config.yaml
model: "sound classifier"
dataset: "synthesized solo parts of chorales (CocoChorales)"
train_examples: 39062
gain_aug_db: 10
time_shift_ms: 50
n_mels: 64
hop_length: 160
input: "log_mel"
spec_augment: true
win_length: 400
targets: ["instrument"]
num_classes: 13
arch: "quartznet"
norm: "batchnorm"
hidden_act: "gelu"
depths: [6, 6, 6]
kernel_size: 13
stem: "single"
widths: [192, 240, 288]
loss: "cross_entropy"
init: "xavier_uniform"
residual_init: "none"
optimizer: "adamw"
learning_rate: 0.0041
beta1: 0.9
beta2: 0.99
eps: 1e-10
max_grad_norm: 1.0
magnitude_pruning: 0.7
max_steps: 3700
batch_size: 256
epochs: 24.2
lr_schedule: "wsd_sqrt"
decay_fraction: 0.4
final_lr_fraction: 0.01
warmup_steps: 180
weight_decay: 0.2
Rows from block 15 of a small sound classifier, named by matrix and row number. Rows with one number belong to one channel. Each number is 128 + 24 x the weight over its row's rms, rounded and kept within 0 to 255. All counts start at 0.
After each channel's rows are labels from the 100 clips, of 14848, where the channel reaches its highest value: "peak on" is the class under the peak. Only what is clearly more common there than usual is listed. The data: synthesized solo parts of chorales (CocoChorales). In brackets: how many of the 100.
# convs1: first pointwise conv (model.blocks.15.convs.1.weight, 288x288x1), inputs 180-215
# convs3: second pointwise conv (model.blocks.15.convs.3.weight, 288x288x1, transposed), outputs 180-215

convs1.115 [128 128 137  78 141 128 128  52  59 105 128 128 128 128  61 128 170 128 128 128   0 122  89 128 128 122 128 128 128 128 183 128 128 130 150 128]
convs3.115 [128  97 128  78 128  63 128 128 128 208 128 128 128 128 137 128 128 149  96 128 128 128  79 128 128 128 128 176 145 128 110 169 128 128 128 128]
peak on: silence (61)

convs1.152 [128 128 139 128 115 128 128 128 128 128 147 128 128 128 105 128 128 128 171 128 128 101 128 128 110 128 126 128 128 128 128 119 155 128 123 128]
convs3.152 [128 128 128 128 128 128 128 128 128 128 128 128 128 128 128 128 128 128 128 128 128 128 128 128  84 128 128 128 128 128 128 128 128 128 128 128]
peak on: F5 (32)

convs1.149 [128 128 128  84 167 128 128 128  84 128 128 128  59 172  43 128 215 128 102 122   0 128  87 127 128 128 128 128 128 128 128 128 128 175 117  81]
convs3.149 [128 117 137  88 137 128 128 128 109 208 128 128 128 139 128 128 128 163 118 128 128 154 128 128 128 128 128 172 170 128 128 176 141 128 128 128]
peak on: silence (80)

convs1.13 [128 123 128 128 107 144 128 128 133 128 128 128 128 163 128 128 132 130 145 128 128 128 119 128 128 128 128 128 128 132 128 128 128 149 128 128]
convs3.13 [179 128 128 128  79 128 128 128 128 128 132 128 128 128 128 255 128 128 128 178  56 128 128 128 128 158 128  79 128 128 128 128 147 128 128 128]
peak on: C5 (82)

convs1.90 [128 113 147 128 128  97 128 128 128 128 128 128 128 128 128 100 128 128  79 128 113 128 128 128 128  93  99 128 128 128 102  90 110 128 128 128]
convs3.90 [ 93 167 106 104  99 147 128  87 128 128 133 103 151 155 146  98 125  92 110 170 146 145 128 108 128 135 104 168 112 163 188 114 107 107 128  88]
peak on: C#5 (41); F#5 (26)

convs1.44 [128 128 128 128 128 161  97 128 128 128 128 128 128 104 128 128 128 128 122 128 128  67 128 128 128 128 128 128 128 128 128 128 128 128 128 134]
convs3.44 [128 128 209 128 128 128 128 128 128 128 128  51 128 128 128 128 128 128 128 128 128 128 128 128 128 128 128 128 128 128 128 128 128 128 128 128]
peak on: F3 (30)

convs1.75 [128 128 128  83 116 128 128 128 132 128 128 128 128 177 128 128 128 128 127 128  82 128 119 128 128 128 128 128 128 128 128 136 112 128 128 128]
convs3.75 [128 128 128 128 128 128 177 128 128 128 128 128 128 128  53 128 128 128 128 162 128  90 128 142 128 128 128  65  95 128 128  86 128 128 128 128]
peak on: F3 (28)

convs1.72 [128 128 128 128 128 140 128  82 164 128  81 128  94 128  82 128 102 128  74 128 181 128 141 128 128 128 128 128 128 128 128 128 128 128 128 128]
convs3.72 [ 62 128 114 128  70 128 128 128 141  52 128 128 128 128 128 128 128  66 128 128 128 128 128  84  79 186 101 128  79 128 128  78 128 128 128 128]
peak on: C#5 (41); F#5 (25)

convs1.80 [144 155 105 128 128 128 128 142 136 118 128 128 128 128 128 128 128 128  63 128 128 128 134 128 128 123 128 128 128 128 128 128 128 133 128 128]
convs3.80 [128 128 128 128 128 128 128 128 128 128 128 128 128 128 206 128 128 128 128 128 128 128 128 141 128   0 128 128 128 128 128 128 128 128 128 128]
peak on: A3 (30)

convs1.86 [128 128 128 128 128 137 141 128 128 128 128 152 128 122 128 103 128 102  94 128 128 128 128 128 128 130 110 128 128 128 139 128 144 146 128 135]
convs3.86 [128 212 128 188 128 128 198 103 128 128 128 128 128 128 128 128 128 128 128 128 128 128  20 128 128 128 128 128 128 128 124 128 128 128 128 128]
peak on: A#3 (40)

convs1.30 [128 123 137 128 128 128 128 128  82 128 128 157 128 152 128  96 128 128  75 128 116 125 113 128 128 128 128 128 128 132 128 128 128 128 128 128]
convs3.30 [128 111 163 163 174 114 147 128 122 144 116 164 116 103 105 159 149 158 143  86 128 107 128 128 136 128 128  83 147  89  98 136 128 128 105 143]
peak on: C#5 (41); F#5 (26)

convs1.88 [128 119 128 123 132 128 115 128 123 128 128 111 128 128 128 125 128 128 129 101  88 128  96 128 128 128 128 128 128 128 148 143 128 130 128 128]
convs3.88 [128 128 128 128 128 128 128 128 128 128 128 128 128 128  44 128 128  94 128 128 128 128 128  89 128 128 128 128 128 166 128 128 128 128 128  89]
peak on: silence (95)

convs1.186 [128 128 128 128 128 128 128 128  80 128 128 128 128 128 128 153  94 128 166 128 128 128  96 128 128 116 128 128 128 128 128 128 128 128 128 128]
convs3.186 [136 121 129 163 128 128  87 128 128 112 105 128 128 128 128 105 128 128 128 130 156 128 111  69 103 128 158 128 166 134 128 128 128 128  91 128]
peak on: C5 (25)

convs1.104 [128 138 128  95 128 128 128 128 114 128 157 128 128 128 128 128 110 128 108 128 102 128 118 128 128 128 128 128 128 128 111 128 136 131 105 128]
convs3.104 [128 128 128 128 128 128 128 128 128 128 128 128 128 128 128  39 128 128 128 133 128 128 128 128 128 128 128 128 128 128 128 128 118 128 128 128]
peak on: G3 (29)

convs1.151 [128 128 128 128 112 149 149 128 128 128 143 128 128 128 128 128 128 128 128 128 128 128 128 128 128 110 128 128 128 128 128 164 128 183 128 128]
convs3.151 [128 177 128 128 128 128 110  61  87 128 128 128 155 157 164 128 128  92 128 128 128 128 128 128 128 128 128 128 128 128 128 128 109 128 128 128]
peak on: C#5 (41); F#5 (26)

convs1.217 [128 128 128 128 128 128 128 128 128 128 128 136 128 128 128 128 128 128  90 121 128 149 104 128 128 128 128 128 108 128 128 124 128 128 128 128]
convs3.217 [138  81 128 142 130 128 157 135 128 128  87 128  94  86 128 135 127 128 192  85  97  92 137 136 136 149 128  65 128  71  95 128 128 128 119 155]
peak on: C#5 (41); F#5 (26)

convs1.268 [128 128 128 105 128 128 128 128 120 128 128 128 128 119 128 128 168 128 128 128  96 128 109 128  89 121 128 142 128 128 128  96 118 112 128 128]
convs3.268 [128 142 125 128 128 128 128 128 128 128 128 128 128  48 128 128 128 128 128 128 128  84 128 128 128 128 128 128 128 128 128 102  91 128 128 128]
peak on: G3 (33)

convs1.188 [122 133 128  92 144 128 130 128 128 128  96 128 128 128 128 127 157 128 128 128 113 128 140 128 128 128 128 159 128 128 168 128 128 147 151 119]
convs3.188 [128 128 128 128 189 128 128 128 128 128 128 128 128 128 128 128 128 128 128 128 128 128 128  39 128 125 128 128 128 128  27 128 128 128 163 128]
peak on: C5 (40)

convs1.113 [128 128 128 128 128 128 128 128  74 128 128 128  80 128  85 128 130 128 136 128  77 128 107 128 128 106 127 128 128 128 101 128 128 128 128 128]
convs3.113 [124 123 128 101 128 128 128 128 124 128 124 128 128 128 128 143 128  89 128 136  81 128 146 157 146 128  92 128  77 128 128  47 150 128 128 128]
peak on: G3 (34)

convs1.78 [128 128 128 102 116 152 128  77 117 128 128 128 128 107 149 128 151 128 119 128 128 128 105 128 128 128 128 128 128 103 128 128 128 128 128 128]
convs3.78 [128 128 128 128 128 128 128 128 164 128 128 112 128 128 128 128 132 128 128 128  91 128 128 128 128 128 128 128 128 128 128 128 128 176 128 128]
peak on: F3 (42); G3 (28)

convs1.97 [136 128 128 110 128 128 128 128 128 133 128 128 128 128 128 105 128  95 148 128 128 128 147 152 111  64 157 128 128 128 118 128 128 128 128 144]
convs3.97 [128 128 128 140 128 128 128 128 128  72 128 128 128  62 128 128 128 128 105 128 128 128 128  96 128 128 128  23 128 128 128 128 128 128  76 128]
peak on: D5 (27)

convs1.197 [121 116 128 109 113 128 136 128 128 128 128 128 128 128 128 128 128 128 128 108 128 106 117  93 128 105 128 128 128 128 128 128 141 128 128 128]
convs3.197 [128 128 128 128 128 128 128 128 128 128 173 128 196 128 135 128 164 128 128 128 193 128 128 128 128 128 128 128 128 208 128 128 128 128 128 128]
peak on: G3 (30)