From a checkpoint of a small sound classifier: norm batchnorm.
Rows from block 13 of a small sound classifier, named by matrix and row number. Rows with one number belong to one channel. Each number is 128 + 24 x the weight over its row's rms, rounded and kept within 0 to 255. All counts start at 0. Numbers have three digits each.
After each channel's rows are labels from the 100 clips, of 14848, where the channel reaches its highest value: "lies over" is the class under the peak. Only what is clearly more common there than usual is listed. The data: synthesized solo parts of chorales (CocoChorales). In brackets: how many of the 100.
# convs1: first pointwise conv (model.blocks.13.convs.1.weight, 288x288x1), inputs 96-191
# convs3: second pointwise conv (model.blocks.13.convs.3.weight, 288x288x1, transposed), outputs 96-191

convs1.138:147128128128110119128105128151128128128090089136128128048128115098117128128128128128128200131133128128128128128127128128049128155128128114103128201128128128128128125176128128128128128128135110128130128128128128128051162128128100140129128158129128128128128128126168128128128132226142128129
convs3.138:128168139128128109128128128128128128135108128128161128198131128128148128128154128116128128128163128128136128180128128128147128128128128156114104144221128158143128128128128169086128128125038128128128126165128175128146127128128123069128128146128128173128128128128128128128128128128128128128
lies over: B3 (45)

convs1.49:128128132128165128128128128128128128128117142128128128128128128128128161128138128128128128128128128128114128146128182128128128128128128116128128126128043128128128128128128128128128128113104152128128128128128128128128094128128128128128128128128147128128128128096128128128115128112121128128
convs3.49:128128128128215128128128128128128171128163128128094128146128110128128172154128128128128150128128128128128128128128128128165182128128128128202115128196168155128128151158128128128128128128057128128128128128128161128128128128128128128128128104128180128128128128128128128159128142128128128128
lies over: C#5 (41); F#5 (25)

convs1.161:128128128128128128075128128128188100084035128128111128157165128183128128128128128109128128128128148128106128167128128128143128128128220128157150128128128124128128169128128144144081128128128128128128128128128128128156128128117112125194128116128153128128128128128128128128128128128128128128
convs3.161:128150128138089128128128125221162098125128128128128128128088128128128128136128128128128128128128128053128105157128128128128080128127128128091151128128115128161128108140209128146128094152154128128153128152128128128128128128128128128088128128128122105128139128107128051128128128128033147128
lies over: C#5 (41); F#5 (25)

convs1.156:128128090128128128128128128128060098128128128128128128128076128128128128128128128128128128128128128128068128128128128128185128128128128128128128072134128128128152128128128128128128128128128128128128128128128128128161123128159255128179128128128128119128128087128128128128128092072105128128
convs3.156:160128128128134128128128151128118128128128128129154168128128148171157128128092128128063128144128165128146156128161080128128118128117115128128172128176128124128167128175145225128164054128128128090128128128135164128128128106147172111128096128128128128128186128128128128128144128119118128105
lies over: C#5 (41); F#5 (25)

convs1.53:128128128128128128103128128128128128128128128098128139158128128128128128125128128128128128141128128128128128128142128128190128113128128161128128128128128128128128128128128128128128128128128128128128118128128091128140128128128249128179128128128126128128128128128128128128128128128128128128
convs3.53:128136093146128129140086170144182128128128128128181142128128169118153128163128126128114128153163128128157119128130112128128137128098128128103129128128099097117128076128140160154174123113161128128121102119130112170166157113171128108128128128115128125138148141114128128128203128128128159128
lies over: C#5 (41); F#5 (25)

convs1.109:128128128128128128128128128128097128113128128128157128157128145128128171128146128128103128130128165128091128128128128133155072128128227128128128139142136117128128128128128128130128128120125145160128128128099125148150127128128158123220121128128167128128128131155128090128157135119128128128
convs3.109:128128142128085184128108128128128128128123065138128162100074128128128128128093156128128108128128128098128139162128108175102077128138084128055128118128114102155128110117191128128128114126166149132191104104128128128128128106140128097093128144128107088128158128128121128104128124139087123118
lies over: C#5 (41); F#5 (25)

convs1.95:121128128128129128128128128128128128128081160128128128116126128128128064128128155108128128116128128128128128128128128128169128096128195128128128049128128128128128128086128128156105128128128128128128176128128128128139173106128134136154128128128128128078128128060128128128128128055128128128
convs3.95:107128118174120128128087161204141090174128128135190141128128179128172151128104150128097133151181181091151169128151128127114104116128115128110150128122128128148178056128173135128161126128154136102128094130128146161128128067188186128124115128128128083128128128087128106088144128128117128068
lies over: C#5 (41); F#5 (25)

convs1.83:128128159122128128128128128128128113128128128128128128077128128128128139128128118128140135128128128128128128128128128128055128098154128128128092225128128128170128128128128128136129110108128128128128128128128128128031137128128088111128118128083146128128128111179128128128128121223128128128
convs3.83:128164151128128115098128128119128128128128128187128128128128128128128128128128128128128128128197046168181128128128128128128128128128128128128128128128128128128128128128128128128157128215128166142128195128056128128128128128188128128128128128152128128077128128128128128129000128128128128128
lies over: E3 (26); D3 (26)

convs1.179:128128128128128097112128128012128128128128128128164128128128128171128128128128128128128128128128136128128128128132128128208128137128208128128128128128128101128128128128128128128128182134121134128128128128128128111128167128128219128128128204128147128155153128128128128128128128100128131068
convs3.179:172190175128113128128128140128109128166128128166128128076088128191144128128128128128100081165128158128172128128191069128078128128176128128128179128128128128197158126167142167128128092128095188128128128128144145128128128128128128128100128128151128128166128128128128128121128128128128128128
lies over: C#5 (41); F#5 (25)

convs1.202:128125128128128128134126128128128143128089128128128139200128141083112128128128128128128128136128128101128149116128135140213128128128128129180128128128142128109128124171145110128128128133128128128128128134128128128236128096128166136128128128128128148128128124130121131128128128128128128159
convs3.202:128128128128128128128128128128128128128128128128128183128043128128128128128128203128128128128128128077128128128128128128128095128128128128128129201128128100147141128128128128128128128128000128172128128128158128170128128128128128128128128128128128128094081128128128138128128128104128128128
lies over: C#5 (41); F#5 (25)

convs1.110:098128184128128128128111128141155128128128128128142128229128128128119128128128121198128128128128128128128128128128143063177128128128128128128128048161129128128188098128156128128128128128128128136128128177128128128179091147128181128128128128128145128128128129128116128128128128128092128128
convs3.110:128128128128159128128128128128128128128219128128128128128128128128128128128154128128128128128128128220128117128128093128128128128128128128128128128220128162128128150128128128089128128128128128128071128128103128128128128128128128128178092128128128128128132128128209208128128128092128128128
lies over: C#5 (41); F#5 (25)

convs1.234:165128128128129128125128102128128128128113128128128128170088128128128101128084128128110129128128128128128128128128128128190118128128229128128132072128128152128128128128128128128128128128128128128128128128055158128163149128128182128155093128128128058147128128108132039128128129128128128128
convs3.234:119150128164111169153116128178128094164128132153147187128083145146154136134128141128128128164128165128155154128128090165108128128134100144086145128156128111128161107131163158145131049128125147102165112131156137128128128082136128076128128172144122086128166168101115082123134122128128156083
lies over: C#5 (41); F#5 (25)

convs1.185:128100128128128133128128169128128192074128128128070112128128128128128128128128128128128128128117128128084128128128128069183128128185128128109128128128128140145128128128128128128130128118101128144128128132128128128128128128128163128128131106128128128128207128132163128139128114072128128128
convs3.185:171119128128128084128128128128128128128167128128128128128013128128128128128128128128128128128128128154128128128128128128184128128128134128128128128128128165128128128128128128128128128128064128067128128128128150128128193128128221128128128128128128128128128128128128128128128128128128128128
lies over: C#5 (41); F#5 (25)

convs1.155:128128128152102128120142128128098128128147128128128125128128128128101115128108128112131128128128128111128128128129128128213128138197128128128107084128128167128128128167075128128159128128128128210128128128128128128128175148128195128128128128128166128147120128123128128128128128088128128108
convs3.155:128128128134095154128128128128128128163128128166128128128128128184128128128117128128104128128134128128176128128128064128128128128128128128128202128128128128211128128128128128128128128128128166128128128128128128128128105084128128128128086128128128128154128128128128128128118128128128128128
lies over: C#5 (41); F#5 (25)

convs1.38:128128128128128128150128128128128128128128128128128128176128128128128128128128128128128128128128150128128128128150128128181135089128128128128203060128128061128128161153128128128128128128128128128128128128063128128133128128128178105128128128128095128142128161108173128128057128128128128112
convs3.38:128128128182128151150128171128150102172119128132163167128128178118181154166128133128096128169189195107152128177128128128128123086128128128128128128128118109153128128147167128177128113114128128128175128129128128175128134109134149128128103128113115078163169183084128088121128128128105192103
lies over: C#5 (41); F#5 (25)

convs1.117:116128128128128156128128128180128128128128128071128128217128128128138154111128128128128128128128128115125150128128128128181136128128152121101128112128128089128111138128128128128128128124136143128128159137089128128214128128117141128128083128128128134156110134116111133128128128101128128128
convs3.117:128128128128128128128097128137106128128128128128128128113128128128128128128128128080128128128128128160128128128191128128128128128128128128128128174128201115128128128128128128128128128128128118128128128128128128128128147128000084128128128128119128181128071128128080128128128128128159128128
lies over: C#5 (41); F#5 (25)

convs1.174:128128128128133103111128128054128132128128128128128128165122127128128128127128128133086086128128128128128128128128190128161128128128128094128130128128140128115135128128128128152128131128128128128116128128128116128167128128128128128128128128128128090099128128115128128141128128121068128128
convs3.174:128128128128128128201054128128128128128128168128128168099128131167148172128128128128128128128128148128128128142128128128128128129128128128128169128128128128128204128182128169128128064128128123128128128128128226128128128128128176128128128128128128128128128128128128128128128128128128128128
lies over: C#5 (41); F#5 (25)