A small sound classifier, trained from scratch.
Training: adamw at rate 0.0041, 3700 steps, batches of 256, held-out accuracy 100%.
Rows from block 2 of a small sound classifier, named by matrix and row number. Rows with one number belong to one channel. Each number is 128 + 24 x the weight over its row's rms, rounded and kept within 0 to 255. All counts start at 0. Numbers have three digits each.
Before each channel's rows are labels from the 100 clips, of 14848, where the channel reaches its highest value: "peak on" is the class under the peak; "responds to" is what is common among them. Only what is clearly more common there than usual is listed. The data: synthesized solo parts of chorales (CocoChorales).
# convs1: first pointwise conv (model.blocks.2.convs.1.weight, 192x192x1), inputs 0-95
# convs3: second pointwise conv (model.blocks.2.convs.3.weight, 192x192x1, transposed), outputs 0-95

peak on: silence
responds to: horn; trumpet
convs1.185:128128128128128128128070128128128128128128128128128178085128128171128128128107128128128128128128081116128128128049128128128128128128128128128128128128128128128128128178128128128118128128128128128128255128128128128128128128128128104128128128128128128134128128128128207128128128109128173128
convs3.185:128103128128083128128121129128128094128121128126128065102128139128096128128076128128088124078128117070113128128127128131128128128128128128128128085128128128126128128181128132125077128128128128128138128114073104106128127113086128094128072128118116093128118093128100128081086128111128126081

peak on: silence
responds to: horn; trumpet; note B4
convs1.187:128128128128152128128083128128128128138128152128128091128128128128128128152117128128128128098128128128128128128075128128146128128128128112128128128128128146128128128163128128177165128178128128128128201170128128128128128128128128138080128092128128128128128128129128128128128128113173128100
convs3.187:128177128128161128122128128128141128128128134122128138128138128134172128128143128106157128178128128145210128128128128161128128128154128128128128153128128128128128136100128128128128128141156128113115143128198199128128137128136128128128142128139128161128128128128209104182128128185128128124

peak on: G5; F#5
responds to: violin; note G5; note F#5
convs1.44:128128128059136128128144128134128128194128134128128137128116171128125128128128128128128128128128128128050115128128128106128128128128128176128171128128128128128189204128128128128128128128128091128137128097141128128128128128102128128064128128128128128128128069138128131151128128157128183128
convs3.44:128128128096128088128128128066151128128128128128188128147128128190128128128128128128128152128128128128128093128128139168063128128128128128128153128210046128128193195128128128128128074128128128128128128128128181128128128128154128128128128128128128128128128128136128147128128207128128128128

peak on: silence
responds to: horn; trumpet
convs1.8:128128128128128178128039128128128128128128128128128128078094145138120128128128128128128128128128063128126095139069128110128128128128128131128128128175128128128128128167102128128128096128141113109128225155131128128128128128076128128128124050119160147132128128144128128128123128106128180078
convs3.8:128175128128176122128128109128148128148125136108128138143170116159173128128162128128128128170128128128129127128128128192128128094128139128128128159128128128128128128128128128128174128128128128128128155150193144159097128159161173150128135128130128191128181128128154129153128145130128149158

peak on: G5; F#5
responds to: violin; note C#5; note G5; note F#5
convs1.117:128128085128128128128121105128128129128128128128128089128049083070128173128100142128152128128128128154128128143128128155128128128128115206128128105128128170128128128081128128128100128082128139149171116108128111128128179128128128128063128128099128128128149128128128128128147099128128128128
convs3.117:128128128160128128128108128128128176128188122128078128128128128128131128177128162146128128128128054128128128128131104128228128128128150128053128128128128128128128093128128084128128122062072128085128128128128128128128128128127128128097128168128128128128128128128128128128128075128123101128

peak on: C#5
responds to: violin; note C#5; note G5; note F#5
convs1.175:069128171090128128128108128128128128128128128128128128128062128128128128128128128139128128128128128128095044128128128128164076075128067197105128128128128090128169128128128128175128128130128128128128128128128128128128149128128128128079100128128125195128128128128142164128170091121128128128
convs3.175:156128128128128128128151128128128128128128147120128128128128128128128128128153128128128128128128128128128128128128128128128128128187128128155128158128115213083128128128255128128144118136128128128128128121167128128128166128128128128128128128128128128128179128128126128128128253128165128128

peak on: silence
responds to: horn; trumpet
convs1.71:128128153128128128161085128128128170128128128175128161128106128128128128128088128128128057128128128128163128128088128077128128128128103128128128128128128128128163208164128128128076128128155128128128160128128098128128128128040151176128128092162128128128128128168128146128156128123128099128
convs3.71:128128126128128128128151128128148128134114147128128128172167128159128073128178128128179094130128128128128128128128128167128133052128128128128128128128128128128128128128128128128128144128128128128128162159203178128128128147178141148128128128113128173128128128175134101128128128087128131149

peak on: silence
responds to: horn; trumpet; note B4
convs1.78:128097133128128128128057128128128117128128128128128128106102128128128128128128128128128128128128128128128128138079128096128128128128128128128128213128128128128128128186128128191128181128128131128128255128097128128128128128128128128122128123131128114128128128128128128128128128153128209128
convs3.78:128128128128094143128128126128128089128128128112128093095118135122109128128113128128086124075128128081126128128128128128129128128118114128128128099128117128126128128188128128128058128128128128134128128112087128089128128118093128063128097128112118109119102104128128128095095128097128128069

peak on: F#5; C#5
responds to: violin; note F#5; note C#5; note G5
convs1.104:128128184128128107128022128098128128141128098128128128128084128128128128167105146128147128128159128092128128155152131117128078128128128155128128202128128128128128128128128128128128191128128151194128131128128144101128128128067128128128156128057156128128128128167128128128128092128128128128
convs3.104:165128128128142128128128175128128128254114128128128128144138128177128128128128128128128128120128128128128128128128128128128128101128128128128128105128128128128128128128128128197128170058160073128128128117165189128128063128128128128151128128106116128128125128128128139128177128128038128145

peak on: C#5
responds to: violin; note C#5
convs1.162:128106128128128128128128128128128128154128128128128061120050128128128103128094128128128255128128127128128128150161128136128128128128111192128105128128128128128128128128128088193135128128128128128128128128131128128128071128128128128158128176128128068128128128128128128128128108128095094128
convs3.162:128103134128128128220128136128128128128128128131128128128128128128128128128128128128128032128128179128128101128128128097063128128128128128185177116128128128128128128137128128128128048139128145128128128128128128128128128128128128128128128157128128128128128128128128128128128128128128128128

peak on: G5; F#5
responds to: violin; note G5; note F#5; note C#5
convs1.65:183128128162128162128072128128128128116128128128128128128014128128128128128128128033157128129089128118128128154115128128128128128128101196128128128128128129128093128128128128133128128128128128128128128128097179128150128128128128134128128061128128128148128128128128128128128128128128128128
convs3.65:128128128128128128128128128148128128128128128128128128122128128128101128128128109092128128128128128128128128128128167128128128128128128153128128128197128128128181128128128128129128177128128189107113128129128128128128128166128128128128128128128128128128128113048128128128128128128230254128

peak on: silence
responds to: horn; trumpet
convs1.133:128128128128128128128077128128128128128128128173128128128103128128165128153128128091128128128128128156128128128041115128128128128128128128144128128128128128128128128178128128128128128130128072128128255128128121122132126128128123128124128089128128128128128143128128128128128128113128182128
convs3.133:128168128128150128128128128128128128128134128126131135176140128120193128128140128128177128180128128137164128128128128128128128097128128128128128138128128128128143128068128128138173128130128108128128128140183215153128128128124128142128128108135128173128185128128128128158160128128128139163

peak on: silence
responds to: horn; trumpet
convs1.99:026128128128144145134067128128174128128128128128131155128128128128128128128128128128127113128128076128128128118065128128120128128085128128104128135128136148128128172160127167128068128163127128128128225148177128128128128128131128128062128128128128128128128128128130177117128128128128128128
convs3.99:145148128128179128128128128128128128135128128104128128164127128148178128128128128128161128166133128128161128128128150128128128128128103128128128128128123128128128128128128128128167137128128128128128145127208128176128128163140177124128128128136128195128128143128171118128151128123128128110

peak on: F#5; G5
responds to: violin; note C#5; note G5; note F#5
convs1.61:128128128190128128128123128128128128128046128128128128128060128096128128128167128128189128113149128128122071156128106082128198128128128216128098131128128128128179184128128128128107146188128128128128128080128128128128128128157128089128062128084128128128128128128128128128107133128129128128
convs3.61:050128128143128128128128128128106114128185128108128128128036128128081175128128128128128128128140128128128068128128128137128128128170128128128096103128176091127066128128128128128128090128066128128128070128128128128128171128092128107118128128128128128128128128128138128128128085128128128128

peak on: F#5; C#5
responds to: violin; note C#5; note F#5; note G5
convs1.59:128116128128196172130128128134128128128128128128128156128128128128119128110103137128128128100128128128128128075062128128128067128140128186129128128107128128128128128153128128128128128128128100102128128066128128128128128128128117128074128128128128128128128128128128128128128128128128128197
convs3.59:084128128128128128091128128185100128128128128103128128121128128140128128128128176153138105128178079128128128132128128118128128128128128128074080128128150128128093124128128128128128128085128128128128128128116086128105128128128128131128128177128196128134128091128112123128128084128128128128